A small image classifier, trained from scratch: muon at rate 0.025.
Rows from block 9, named by matrix and row number. Rows with one number belong to one channel. Each number is 50 + 10 x the weight over its row's rms, rounded and kept within 0 to 99. All counts start at 0. After the name is the row's rms in percent of the matrix's.
# convs0: first 3x3 conv (model.blocks.9.convs.0.weight, 112x112x3x3), inputs 46-68, a 3x3 kernel for each
# convs1: second 3x3 conv (model.blocks.9.convs.1.weight, 112x112x3x3, transposed), outputs 46-68, a 3x3 kernel for each
convs0.15 104:50 50 40 51 53 42 51 50 39 42 26 42 48 48 37 61 61 50 63 63 56 62 65 65 40 45 47 57 54 39 46 58 48 42 53 43 39 57 57 52 45 50 44 47 44 38 32 34 47 41 40 62 54 49 73 65 58 32 57 59 31 37 56 46 45 30 42 44 37 62 62 40 57 65 61 47 51 63 54 50 54 37 50 63 52 62 60 51 55 50 50 51 40 51 53 49 44 42 50 57 41 33 65 52 34 50 42 39 55 48 68 66 52 47 50 49 33 55 44 50 62 51 44 56 58 45 44 46 49 46 42 49 37 44 55 60 61 62 59 65 63 63 48 51 43 37 53 60 56 37 58 65 40 58 50 42 68 53 41 68 56 41 50 36 21 41 40 41 48 59 47 43 33 46 51 40 51 50 57 61 62 66 69 62 54 52 44 41 36 46 56 52 48 57 51 57 46 34 50 43 52 43 39 54 49 26 48
convs0.16 097:64 62 62 58 57 58 50 54 56 60 65 63 46 60 65 30 48 45 56 49 48 59 56 58 43 52 46 52 38 34 60 50 51 54 53 40 31 50 53 39 51 44 49 52 44 43 44 55 39 55 64 29 40 51 40 53 72 42 35 48 25 28 27 40 39 38 50 55 49 52 50 50 41 48 54 33 37 49 30 38 36 38 50 40 40 57 55 47 50 63 38 43 47 50 49 47 41 47 49 54 54 52 53 55 52 40 46 48 40 41 32 42 52 44 42 55 51 37 35 40 42 49 51 50 46 50 54 54 50 50 40 35 32 26 20 36 32 38 56 54 37 58 61 45 55 50 49 67 71 60 48 58 52 58 45 51 57 48 43 69 57 40 37 58 53 39 43 58 54 47 53 60 70 65 50 54 46 47 59 67 46 32 40 55 43 56 46 45 57 53 45 39 53 46 37 66 73 53 47 45 53 47 42 56 44 49 46
convs0.17 101:51 51 53 56 52 63 54 53 60 63 62 52 50 49 53 59 43 51 52 42 43 60 55 43 59 55 41 56 42 47 63 57 58 74 57 55 27 39 56 57 59 47 73 49 34 42 65 69 46 64 46 35 53 45 32 31 44 29 34 54 56 44 44 60 40 51 52 52 57 56 58 29 34 37 53 47 54 50 68 51 44 49 56 46 43 49 41 32 45 46 48 44 42 46 49 54 65 61 54 55 60 50 53 49 50 51 51 43 59 46 39 52 60 47 47 49 58 36 47 44 47 48 57 56 46 51 46 50 33 54 53 43 50 78 61 34 41 49 51 46 35 60 52 53 56 53 46 49 44 43 59 43 45 66 51 43 43 35 45 38 46 55 40 39 46 60 45 38 79 59 46 57 64 45 46 42 34 34 30 42 58 60 54 49 56 62 64 73 65 54 47 49 58 54 51 57 50 45 57 37 45 74 57 56 81 59 44
convs0.18 099:48 46 57 45 45 54 49 41 49 75 44 38 68 38 47 60 59 37 49 49 53 40 44 56 47 47 56 35 53 40 26 59 40 33 63 30 52 43 49 55 53 47 53 54 49 46 50 54 34 60 43 49 43 60 58 43 50 49 27 54 56 39 49 57 57 60 64 48 48 53 53 60 36 41 40 27 57 48 30 64 44 30 43 46 38 52 44 47 48 46 50 47 50 52 49 53 55 52 47 51 51 55 45 54 51 47 44 47 48 28 51 82 36 64 85 21 76 41 41 57 55 51 52 59 44 48 41 73 37 43 71 48 48 62 51 32 51 56 49 62 54 57 60 52 51 38 63 57 38 63 50 34 59 54 45 45 42 41 50 46 46 51 42 47 51 51 46 49 54 55 52 55 41 53 51 40 48 43 34 42 51 53 51 55 57 54 57 43 46 52 47 51 48 47 43 49 52 44 49 51 42 63 45 46 55 42 33
convs0.19 095:60 57 47 53 55 42 35 37 31 48 47 56 52 57 60 59 55 38 45 48 61 56 53 44 42 42 35 58 44 71 67 59 50 60 46 28 47 52 63 59 59 49 65 57 45 49 48 49 43 43 36 62 68 69 59 61 64 48 50 48 40 42 30 60 55 54 58 60 59 54 53 34 49 51 61 35 50 55 31 51 55 57 55 53 57 54 50 43 46 45 52 53 48 51 51 54 56 55 55 58 61 58 64 62 58 50 53 47 68 79 74 52 41 39 41 39 56 47 43 45 48 46 46 63 63 64 45 33 36 63 64 65 56 55 55 51 49 48 41 47 35 52 59 47 65 64 51 60 56 50 67 56 53 53 36 29 67 45 41 63 53 47 65 55 53 53 50 55 54 52 56 27 30 35 48 49 45 55 43 53 49 44 46 45 34 31 44 34 35 45 42 36 45 45 44 43 51 50 54 48 49 35 31 37 47 50 54
convs0.20 098:49 46 41 47 45 39 46 38 38 62 27 19 50 38 25 51 47 38 64 56 42 48 56 39 44 41 39 50 46 45 37 52 51 32 53 64 51 41 59 39 44 81 39 45 73 61 55 54 58 59 61 30 41 65 66 63 30 56 67 41 60 41 48 39 41 43 38 27 44 35 46 50 56 54 55 55 58 59 37 48 64 59 56 54 51 37 36 61 41 37 58 57 53 62 65 57 53 61 59 58 53 56 65 53 58 60 49 52 61 49 59 45 51 62 30 49 50 76 73 72 56 41 41 41 27 36 56 49 46 56 42 30 51 56 41 43 62 66 47 58 54 48 43 34 57 43 42 62 48 33 53 43 30 50 62 52 43 54 48 48 53 53 58 53 56 58 58 59 51 55 58 54 51 54 39 48 58 54 61 67 52 48 50 46 49 53 44 47 47 43 49 49 35 47 50 42 43 53 33 26 40 29 40 60 34 59 74
convs0.21 102:41 44 57 48 48 52 46 50 60 67 34 49 53 41 50 48 61 39 47 55 52 32 41 48 25 38 54 47 66 43 55 67 31 50 66 39 54 51 42 41 49 48 39 59 45 39 43 41 55 57 50 45 49 58 33 24 28 46 49 49 44 48 36 62 56 60 64 46 54 48 33 47 46 48 35 57 56 43 39 46 53 39 38 58 48 41 48 55 50 43 47 41 43 42 46 42 44 44 46 68 61 60 66 59 52 56 46 49 50 47 61 45 40 50 29 61 44 49 43 61 64 54 47 60 53 44 54 44 49 48 49 50 43 58 59 69 68 58 41 37 45 46 32 50 25 41 57 39 36 48 60 41 40 40 59 50 42 59 55 56 62 70 60 53 40 39 54 47 23 46 48 62 51 50 55 49 41 57 52 52 35 48 52 41 42 42 54 48 35 40 59 66 30 46 61 38 43 48 45 58 68 27 48 54 28 46 65
convs0.22 103:49 42 40 54 48 41 48 47 43 38 57 58 51 53 50 44 47 35 45 50 50 48 61 63 42 55 61 65 66 53 59 54 40 53 43 33 57 45 70 56 26 55 66 32 41 56 45 43 38 40 58 53 31 54 34 62 70 49 76 59 32 56 62 51 34 36 67 57 43 92 63 34 46 48 43 45 42 59 54 48 57 54 51 54 61 47 52 58 51 56 57 41 38 72 61 45 67 55 45 47 44 53 58 51 58 67 59 56 45 41 52 43 68 47 30 41 55 53 41 51 40 46 56 57 55 59 64 54 36 50 46 41 47 50 51 44 40 44 49 37 48 61 41 45 52 38 39 61 46 36 54 56 40 56 68 35 41 66 49 47 57 54 24 39 48 47 45 42 59 56 42 41 43 50 58 50 52 63 59 57 56 37 40 62 46 40 56 50 43 50 52 44 55 57 46 59 54 35 45 44 51 54 29 60 88 38 49
convs1.15 071:37 36 47 38 42 38 42 54 53 48 52 50 48 60 50 50 61 50 50 46 38 60 43 41 40 47 43 62 60 69 49 56 61 50 45 49 31 51 53 39 50 35 59 52 30 47 46 58 42 50 58 48 62 50 49 61 54 67 47 36 44 50 30 41 38 50 37 43 48 29 45 53 33 41 39 34 34 35 37 33 39 43 32 50 33 36 53 39 34 45 44 51 56 55 47 48 52 52 53 48 54 60 41 51 43 55 48 43 33 58 63 40 45 58 43 28 50 47 51 45 54 48 39 36 51 54 45 57 60 46 52 55 62 69 58 49 30 29 61 53 39 63 69 53 50 46 39 46 48 40 61 53 49 48 46 58 51 39 31 58 37 38 56 51 52 59 49 45 53 53 49 36 38 53 52 47 45 47 46 43 62 41 27 65 40 42 51 48 45 43 41 40 54 55 55 55 55 45 56 61 48 39 48 49 43 42 62
convs1.16 088:42 38 43 38 33 29 53 38 26 59 59 45 49 50 41 50 54 56 53 50 54 45 45 47 52 40 33 39 54 68 40 32 48 41 39 44 76 72 60 62 41 38 55 45 47 51 65 44 51 50 48 50 56 43 59 40 44 54 47 55 49 47 52 64 57 60 55 35 45 47 34 37 46 49 47 41 43 33 70 61 52 81 77 63 55 70 62 32 59 59 63 64 70 53 55 50 52 48 48 38 42 36 39 44 46 45 53 40 70 48 34 66 72 53 37 55 66 72 69 56 59 50 49 63 62 52 56 60 72 41 41 56 47 36 48 49 51 55 49 51 53 34 33 46 39 34 43 48 41 44 54 54 62 52 41 40 51 36 40 58 50 54 36 29 42 47 27 32 74 47 25 43 56 53 47 50 49 37 40 47 54 63 61 50 51 50 52 53 59 56 69 78 38 54 70 42 32 45 47 65 65 53 58 52 60 61 47
convs1.17 110:72 51 40 53 53 46 46 43 45 59 49 52 55 35 54 42 50 55 45 49 52 49 46 70 45 46 63 38 34 38 46 37 48 38 44 49 47 66 60 51 55 60 41 55 31 38 35 49 49 69 58 45 49 48 48 50 56 43 36 35 46 38 41 50 53 54 56 54 37 62 49 41 33 44 45 28 36 43 55 51 52 40 41 43 61 54 53 52 58 59 57 56 50 52 46 56 58 58 43 45 53 50 48 56 55 46 54 68 52 68 53 51 44 45 55 62 57 37 41 48 37 35 49 37 43 59 39 38 45 40 43 45 58 35 44 59 77 75 42 50 55 63 60 40 60 48 46 44 37 40 49 45 51 66 51 46 64 53 42 48 33 43 57 61 69 47 39 50 36 42 44 45 62 59 65 72 68 66 60 45 37 55 70 42 59 59 48 45 47 50 45 42 42 36 51 15 40 51 31 56 55 40 53 68 33 46 57
convs1.18 112:41 37 42 47 48 49 56 53 45 42 52 50 51 55 37 52 59 40 48 46 43 47 48 43 55 54 41 70 41 53 62 31 50 58 20 38 42 61 51 42 47 57 46 51 58 47 50 46 43 53 45 33 55 40 66 65 39 65 53 41 67 50 35 42 47 41 49 42 47 43 44 42 56 39 53 65 46 55 53 51 48 52 51 62 55 49 65 61 48 64 71 60 68 59 55 51 55 37 36 46 47 52 47 52 52 45 44 58 49 42 59 49 35 54 55 39 57 38 38 63 36 44 59 44 44 62 35 58 51 37 57 53 44 65 72 42 54 58 38 43 44 39 45 39 50 42 38 66 40 31 68 41 34 55 46 41 62 46 44 59 42 51 39 51 58 43 42 67 52 44 64 52 47 55 50 47 52 48 44 45 49 49 51 46 43 49 37 37 38 67 69 43 76 74 53 59 62 59 56 57 66 45 40 64 46 51 64
convs1.19 108:55 48 42 68 58 47 61 53 41 59 39 49 50 38 51 49 37 45 63 56 50 54 53 48 60 55 52 62 48 39 47 46 51 36 41 48 44 50 56 61 57 57 61 57 61 57 59 51 39 50 36 38 48 33 50 37 37 48 39 49 51 51 49 50 56 67 47 43 41 50 55 57 56 46 41 48 34 39 40 33 38 32 38 50 35 43 61 46 47 59 38 32 34 41 47 44 62 62 54 45 41 46 42 37 47 55 56 58 48 50 45 41 37 33 37 34 29 61 59 55 67 65 48 62 56 51 54 45 42 37 33 38 42 42 43 47 40 56 59 51 45 65 52 52 28 44 45 29 33 30 46 54 47 57 55 58 58 48 37 65 54 44 51 57 50 54 57 49 49 44 45 49 62 52 52 56 57 51 49 44 47 52 44 54 52 39 49 47 54 49 30 35 53 48 57 60 58 62 62 60 57 57 63 62 35 39 56
convs1.20 103:45 31 31 47 46 30 59 60 48 42 46 31 45 49 34 41 41 29 43 44 38 46 44 42 46 46 59 63 55 48 54 50 36 57 56 47 39 37 44 37 36 48 46 56 55 38 47 43 48 41 43 56 48 39 42 46 55 52 47 59 57 65 62 34 36 51 39 34 46 45 38 57 66 47 39 61 46 30 65 57 32 47 43 41 56 53 43 53 48 47 53 48 49 49 46 41 49 47 40 54 46 43 48 49 37 40 35 27 21 51 54 28 42 55 47 41 41 33 37 45 40 40 46 58 49 42 64 67 54 72 53 43 45 41 36 53 56 45 45 48 60 38 58 76 52 72 83 37 63 70 42 56 69 37 42 30 51 39 22 73 64 41 53 50 62 53 42 43 55 55 48 53 53 59 54 55 54 51 55 63 43 43 46 50 50 42 55 50 34 46 46 51 59 55 53 47 40 51 66 72 70 65 71 58 64 54 47
convs1.21 093:37 43 55 50 48 53 42 48 62 38 48 60 37 54 61 62 74 41 38 41 51 31 40 44 47 49 48 59 42 41 63 48 34 49 67 47 39 75 81 44 61 62 64 52 61 50 51 55 57 58 54 64 39 50 51 58 50 41 40 54 55 60 57 72 56 50 49 47 56 53 47 47 50 55 63 49 53 54 48 57 59 41 30 47 54 39 57 52 43 64 66 65 65 52 58 55 58 54 56 59 44 32 55 54 43 50 47 59 31 30 57 47 29 52 67 27 37 51 66 58 59 66 71 53 62 59 54 45 53 38 52 54 46 67 60 47 56 68 66 63 54 65 51 60 43 47 36 48 52 46 48 56 43 62 56 73 55 67 77 54 58 68 66 52 50 62 63 57 57 68 81 49 51 57 35 34 44 37 41 51 61 65 64 50 51 53 34 44 51 61 49 39 72 60 36 70 62 34 49 55 46 50 52 55 41 47 55
convs1.22 083:61 66 61 49 60 45 53 54 41 54 58 37 49 55 53 64 57 62 33 51 44 47 49 53 43 59 62 46 47 48 50 58 58 56 54 57 36 32 35 67 55 38 37 50 41 58 44 59 46 44 56 38 50 56 29 26 52 47 52 60 57 43 51 64 54 60 61 64 67 38 50 73 36 65 40 42 60 41 58 52 40 63 54 55 63 57 42 57 63 52 59 55 63 51 50 55 50 37 43 39 53 38 56 53 35 54 53 35 68 42 43 64 46 47 48 50 48 47 45 44 42 42 44 54 56 61 64 54 45 59 47 34 69 48 31 50 37 39 48 44 52 51 48 49 41 56 59 52 66 67 47 61 57 67 55 64 45 50 60 29 43 62 54 44 65 65 45 57 59 42 43 33 36 34 52 46 52 55 51 54 58 50 49 52 56 59 52 52 56 50 61 49 46 74 63 32 45 43 51 58 52 51 59 54 61 59 47