config = dict(
    arch='preact_resnet',
    dataset='capsule endoscopy frames (Kvasir-Capsule)',
    crop_scale_min=0.7,
    norm='batchnorm',
    activation='elu',
    optimizer='muon',
    muon_scale='spectral',
    momentum=0.9,
    nesterov=True,
    steps=19200,
    batch_size=64,
    decay_fraction=0.4,
    warmup_steps=380,
)
Rows from block 7 of a small image classifier, named by matrix and row number. Rows with one number belong to one channel. Each number is 50 + 10 x the weight over its row's rms, rounded and kept within 0 to 99. All counts start at 0.
After each channel's rows are labels from the 100 images, of 14976, where the channel reaches its highest value: "top examples" is what is common among them. Only what is clearly more common there than usual is listed. The data: capsule endoscopy frames (Kvasir-Capsule).
# convs0: first 3x3 conv (model.blocks.7.convs.0.weight, 112x112x3x3, each kernel summed), inputs 0-111
# convs1: second 3x3 conv (model.blocks.7.convs.1.weight, 112x112x3x3, transposed, each kernel summed), outputs 0-111

convs0.81:53 48 46 38 55 41 42 53 63 48 71 51 50 56 54 54 50 28 60 41 37 52 48 35 39 45 62 43 55 54 49 33 41 51 45 46 51 55 33 42 50 61 42 63 51 68 38 16 49 50 52 72 48 46 56 61 65 40 63 40 47 44 43 39 59 46 51 56 40 49 54 53 48 63 41 33 54 45 50 37 63 39 47 60 58 40 52 55 24 34 46 46 52 53 62 44 30 30 53 43 50 52 28 49 44 43 61 49 41 50 44 45
convs1.81:65 47 61 68 43 43 59 27 50 43 53 62 66 51 50 48 54 71 47 57 65 61 53 52 63 52 48 44 66 55 41 45 41 61 50 49 62 40 64 54 63 59 57 53 38 46 63 73 58 45 42 59 52 45 47 46 46 46 44 59 51 51 56 66 40 43 45 42 52 52 56 51 56 56 52 64 66 36 48 67 30 61 55 44 53 36 63 49 84 46 56 44 70 52 44 32 63 50 58 42 45 57 60 52 47 58 41 41 48 37 59 41
top examples: finding: ileocecal valve

convs0.106:47 76 60 45 55 53 51 71 43 41 57 53 45 43 44 54 44 55 46 37 46 40 35 47 42 53 52 51 57 57 29 45 49 40 57 48 45 54 51 54 45 61 43 40 46 58 45 56 62 50 63 57 35 42 27 60 56 48 63 60 54 60 41 69 38 49 43 52 44 46 29 50 57 55 36 43 43 51 53 80 59 44 25 68 41 42 50 25 52 59 64 41 47 37 38 41 36 41 47 44 57 41 55 43 56 64 61 51 48 59 51 43
convs1.106:56 41 39 55 53 46 44 57 48 47 46 40 43 53 43 46 43 36 70 36 61 39 44 44 58 41 49 75 52 43 48 33 54 50 59 62 43 53 62 28 48 51 51 42 57 48 45 37 55 55 48 49 55 64 34 47 28 27 40 58 44 40 53 58 41 63 53 50 55 51 39 51 41 62 63 42 60 35 42 38 62 47 49 73 69 50 54 46 40 59 47 34 58 50 49 55 46 58 32 33 44 60 37 50 48 38 54 41 58 33 30 63
top examples: finding: ileocecal valve

convs0.23:65 47 70 61 61 54 54 42 35 68 62 64 54 46 64 56 39 50 47 62 65 61 57 66 35 55 45 54 57 51 27 61 54 50 37 46 47 57 57 22 47 41 76 61 51 53 38 54 68 54 57 50 48 23 40 57 41 58 55 33 42 60 49 50 46 43 56 41 53 35 57 33 42 64 32 46 50 52 45 50 54 59 51 40 42 54 56 52 49 56 73 59 44 45 58 56 47 46 45 49 39 55 53 47 48 49 44 50 48 39 62 53
convs1.23:45 50 36 38 50 54 50 55 49 41 29 47 56 37 32 44 47 42 44 44 42 52 43 37 42 46 45 35 42 52 60 53 49 64 63 69 42 38 64 54 59 48 30 35 65 61 64 50 41 56 51 43 48 61 55 34 49 61 58 44 65 39 55 53 45 56 41 43 54 62 39 74 51 45 56 61 36 33 36 45 50 49 46 47 37 38 52 38 63 37 43 36 56 49 44 39 58 35 67 64 48 37 67 47 54 51 51 55 51 48 24 42
top examples: finding: ileocecal valve

convs0.75:59 47 61 48 44 66 42 50 66 40 54 53 47 48 48 55 38 30 59 45 45 55 55 55 65 41 63 49 37 49 58 61 33 50 50 61 50 52 58 35 51 45 54 67 48 44 43 45 51 50 57 59 59 44 50 40 56 44 48 50 43 52 39 45 57 49 57 35 53 62 50 56 27 56 52 51 48 52 32 49 76 54 48 69 41 33 53 53 28 46 54 29 46 59 47 56 53 34 58 54 65 53 21 57 55 68 65 36 24 48 51 45
convs1.75:30 57 48 51 53 35 59 54 48 40 54 59 36 29 18 56 42 62 43 40 72 53 53 51 43 69 53 44 53 49 41 56 47 54 40 40 42 47 70 49 47 58 52 60 61 59 55 49 56 39 46 31 46 52 58 44 37 55 42 47 52 38 45 47 62 26 65 48 54 26 58 51 53 33 57 50 41 50 44 45 42 37 44 44 43 50 45 73 55 55 54 50 40 43 52 41 31 50 33 45 45 44 57 46 55 41 53 54 69 46 46 32
top examples: finding: ileocecal valve

convs0.10:43 44 62 50 48 42 43 41 66 48 53 57 42 46 51 54 52 47 54 47 15 44 48 59 63 64 44 42 54 47 38 48 53 63 55 42 56 60 49 39 47 24 23 62 44 52 58 60 39 48 58 61 68 54 46 48 52 37 30 37 63 61 56 59 49 36 40 39 46 37 39 36 54 49 46 48 54 71 42 50 43 48 56 52 37 31 45 58 57 47 39 35 48 57 35 55 65 37 55 47 43 43 39 29 45 54 41 49 55 43 55 45
convs1.10:46 57 71 61 64 38 76 46 51 38 53 53 62 49 47 58 65 43 72 59 81 59 56 44 37 47 53 49 62 54 49 56 52 56 46 44 57 66 50 56 54 54 66 49 64 62 71 53 62 55 59 46 42 56 63 47 55 66 62 62 62 56 38 59 50 74 42 48 42 51 56 42 47 51 52 57 36 44 65 57 68 50 44 71 42 50 56 49 60 41 57 54 41 40 50 54 46 54 55 58 55 37 70 59 55 59 47 55 52 61 52 43
top examples: finding: angiectasia

convs0.68:49 52 49 67 38 52 42 36 39 33 33 49 64 45 43 39 54 64 42 46 37 62 51 36 47 51 47 53 57 53 49 41 67 49 44 44 43 46 44 27 54 61 25 32 49 46 43 55 50 35 50 46 49 45 39 56 46 62 29 53 70 52 56 43 23 33 57 54 40 57 39 49 45 32 26 52 40 44 55 46 57 59 61 51 47 59 45 43 43 38 51 48 70 50 42 41 67 42 42 50 48 41 45 37 52 57 56 51 42 40 49 37
convs1.68:46 49 59 53 57 29 66 59 49 79 57 61 60 26 42 73 61 56 61 55 63 48 40 58 54 54 52 50 50 49 58 63 44 65 48 57 61 61 39 57 43 40 62 58 64 59 61 51 56 65 49 57 55 62 48 61 50 48 69 32 55 58 47 58 62 57 38 52 41 53 60 55 42 49 49 70 49 45 65 55 55 47 49 75 40 54 47 51 53 52 55 60 46 65 49 42 50 70 49 57 55 49 39 45 68 47 50 46 71 57 36 53
top examples: finding: ileocecal valve

convs0.46:46 43 38 68 72 44 48 40 58 55 57 34 46 43 48 48 51 37 36 57 43 54 44 41 48 58 53 58 42 42 55 52 59 35 50 37 29 22 54 47 61 35 41 44 42 66 53 54 47 48 50 62 50 62 52 32 61 26 33 45 47 37 62 42 42 59 45 53 42 53 39 61 59 56 53 43 54 52 54 57 44 67 50 47 56 57 58 48 68 35 49 46 48 30 47 43 46 36 56 41 59 41 30 72 57 56 59 50 50 64 42 42
convs1.46:51 60 71 68 40 32 55 64 53 60 46 67 40 48 42 64 62 49 51 50 51 54 36 48 55 54 45 33 62 49 44 52 61 58 45 48 69 64 41 39 58 59 49 40 42 41 61 58 46 49 76 59 48 49 45 55 59 56 53 43 65 54 62 54 48 33 38 58 53 46 56 52 42 32 46 55 54 55 65 40 63 58 51 64 51 56 53 78 53 39 63 49 48 72 61 46 52 46 45 34 46 50 72 35 51 59 47 62 63 51 50 40
top examples: finding: angiectasia

convs0.55:57 67 32 56 59 64 54 58 45 55 46 36 45 47 68 44 53 54 59 52 58 39 47 31 66 38 51 35 61 42 47 50 55 44 57 51 43 41 56 51 52 70 49 37 73 45 41 55 45 59 54 57 49 42 53 58 35 59 42 55 58 53 45 62 48 47 45 47 54 44 33 57 60 52 54 53 57 43 60 44 38 48 66 26 49 48 49 13 41 59 46 28 39 44 52 51 56 55 47 56 58 48 71 48 58 63 46 42 73 50 37 54
convs1.55:52 39 51 50 47 52 43 41 47 50 47 47 45 58 55 40 26 53 43 50 45 65 48 34 40 55 62 66 52 41 53 44 54 34 39 51 56 56 56 42 49 49 61 68 24 58 56 48 63 53 56 50 45 50 38 32 46 52 42 50 50 41 73 51 34 49 60 49 27 57 49 43 50 67 50 49 53 41 46 56 66 55 72 53 49 53 37 28 51 56 41 53 43 34 53 43 40 39 82 52 50 38 54 56 42 45 49 59 51 34 61 34
top examples: finding: ileocecal valve; finding: lymphangiectasia

convs0.101:43 51 49 44 34 52 45 56 47 51 44 71 44 46 61 48 58 51 41 51 38 48 58 52 58 26 49 38 66 41 61 39 57 54 47 38 43 42 41 37 47 61 57 64 35 29 50 48 47 43 55 54 47 53 71 56 50 61 32 23 47 40 41 55 42 40 48 58 57 72 30 48 58 51 45 34 40 57 48 53 44 56 49 54 41 54 48 42 46 64 51 37 46 58 37 44 46 26 71 57 57 47 43 41 62 40 66 52 39 39 38 41
convs1.101:53 46 64 60 48 32 69 41 49 57 32 65 67 40 45 50 59 57 61 48 63 52 47 46 67 57 55 46 47 56 44 64 38 57 46 65 60 50 55 46 57 48 56 34 55 61 78 60 52 34 63 28 54 59 41 52 50 49 71 49 61 58 38 62 47 58 25 42 46 57 56 51 45 43 42 48 46 44 58 51 56 52 43 52 50 47 52 36 55 57 55 63 56 46 33 39 52 61 43 47 46 44 55 40 77 59 40 51 48 74 46 60
top examples: finding: ileocecal valve

convs0.71:62 56 50 72 44 44 45 51 50 41 51 43 61 57 50 54 54 50 37 74 39 52 47 46 49 44 58 38 40 42 39 48 44 79 54 33 52 38 56 33 43 52 47 41 49 37 36 64 49 53 47 47 36 45 55 48 48 65 29 38 45 36 55 57 43 43 49 50 49 35 36 45 62 57 40 66 40 47 47 41 49 66 61 50 50 55 50 53 39 52 51 63 38 45 50 37 42 49 59 30 67 62 33 27 50 44 52 48 74 37 50 45
convs1.71:35 42 62 58 59 59 51 48 47 68 48 53 55 49 42 53 45 57 59 46 47 52 54 77 46 59 46 51 75 50 56 67 67 48 53 58 55 45 54 39 53 63 52 50 24 45 74 43 50 64 50 65 54 55 52 54 50 44 66 28 72 49 68 41 44 69 45 45 36 59 69 55 41 60 55 60 51 39 60 52 60 30 60 59 52 55 58 55 49 55 52 59 48 67 50 53 40 49 57 43 56 49 44 43 42 47 52 71 40 48 44 53
top examples: finding: ulcer; finding: angiectasia

convs0.69:36 47 62 71 37 33 55 54 62 34 44 69 49 62 63 48 62 69 37 44 54 53 55 42 50 50 57 57 63 52 46 64 60 41 54 43 34 57 44 52 57 58 50 73 39 39 49 48 50 27 57 54 53 45 47 51 51 57 70 60 52 38 61 42 57 44 46 46 42 57 58 48 51 38 51 56 33 44 43 46 49 48 49 45 38 62 39 42 64 54 51 67 35 60 49 27 50 53 60 34 69 54 61 47 51 49 40 33 57 37 36 61
convs1.69:58 47 45 38 54 55 46 43 51 53 52 44 67 31 34 41 48 46 56 57 41 40 49 48 63 59 54 56 35 48 51 58 64 42 67 68 71 53 50 45 38 42 57 57 66 50 45 56 68 57 36 41 43 44 39 51 51 53 58 40 49 42 41 45 49 65 45 58 55 50 36 52 57 52 37 50 51 79 51 56 64 53 55 55 52 61 59 43 45 63 60 52 49 46 51 69 35 59 37 72 49 36 48 42 73 57 73 71 42 48 42 44
top examples: finding: angiectasia

convs0.1:55 42 53 53 66 34 45 54 64 53 63 73 56 45 52 42 43 47 48 70 40 56 59 55 66 44 70 37 50 45 62 48 59 52 48 60 40 62 42 64 51 68 56 64 65 53 44 41 47 53 44 57 60 32 42 34 44 63 42 52 54 36 60 77 49 60 55 35 32 36 51 48 62 32 42 59 49 42 40 57 43 45 59 51 41 55 39 52 45 38 62 59 45 61 60 45 53 55 59 41 37 58 53 36 34 49 52 47 59 62 54 57
convs1.1:54 67 43 50 43 49 66 57 69 50 49 36 25 53 38 48 46 70 61 46 48 58 41 36 32 53 43 55 47 60 52 57 43 67 51 59 60 42 52 48 49 48 56 52 53 30 58 50 71 46 51 38 54 44 54 49 45 38 51 44 55 59 56 40 71 32 57 44 49 54 58 38 52 33 55 47 45 73 57 37 63 62 64 44 53 45 46 55 51 47 43 50 41 41 45 46 67 60 61 58 54 48 54 61 59 48 37 76 71 41 46 35
top examples: finding: ulcer

convs0.86:48 48 42 46 60 65 56 43 53 51 57 63 46 48 59 54 51 64 52 40 44 64 44 51 73 54 70 35 60 47 55 53 38 58 53 60 45 62 39 48 62 56 47 47 44 34 50 54 57 43 59 48 51 60 44 31 37 62 50 38 53 58 62 59 46 55 61 56 41 42 49 42 45 49 55 41 54 34 48 35 36 33 62 52 34 65 47 30 38 47 39 51 75 49 52 49 37 36 47 25 49 32 49 42 41 42 58 72 54 56 62 42
convs1.86:54 28 49 45 51 48 43 40 50 52 43 45 49 68 46 40 55 55 52 45 56 38 41 46 44 44 50 46 62 51 35 45 38 75 54 62 43 47 41 50 51 47 49 39 50 47 56 67 69 64 42 50 47 36 40 51 45 68 33 42 66 56 55 56 56 46 70 34 41 33 54 39 42 58 26 69 51 56 64 52 47 54 53 57 34 40 50 50 58 67 47 61 65 31 44 55 61 35 54 43 65 46 34 54 48 55 44 53 42 67 47 36
top examples: finding: ulcer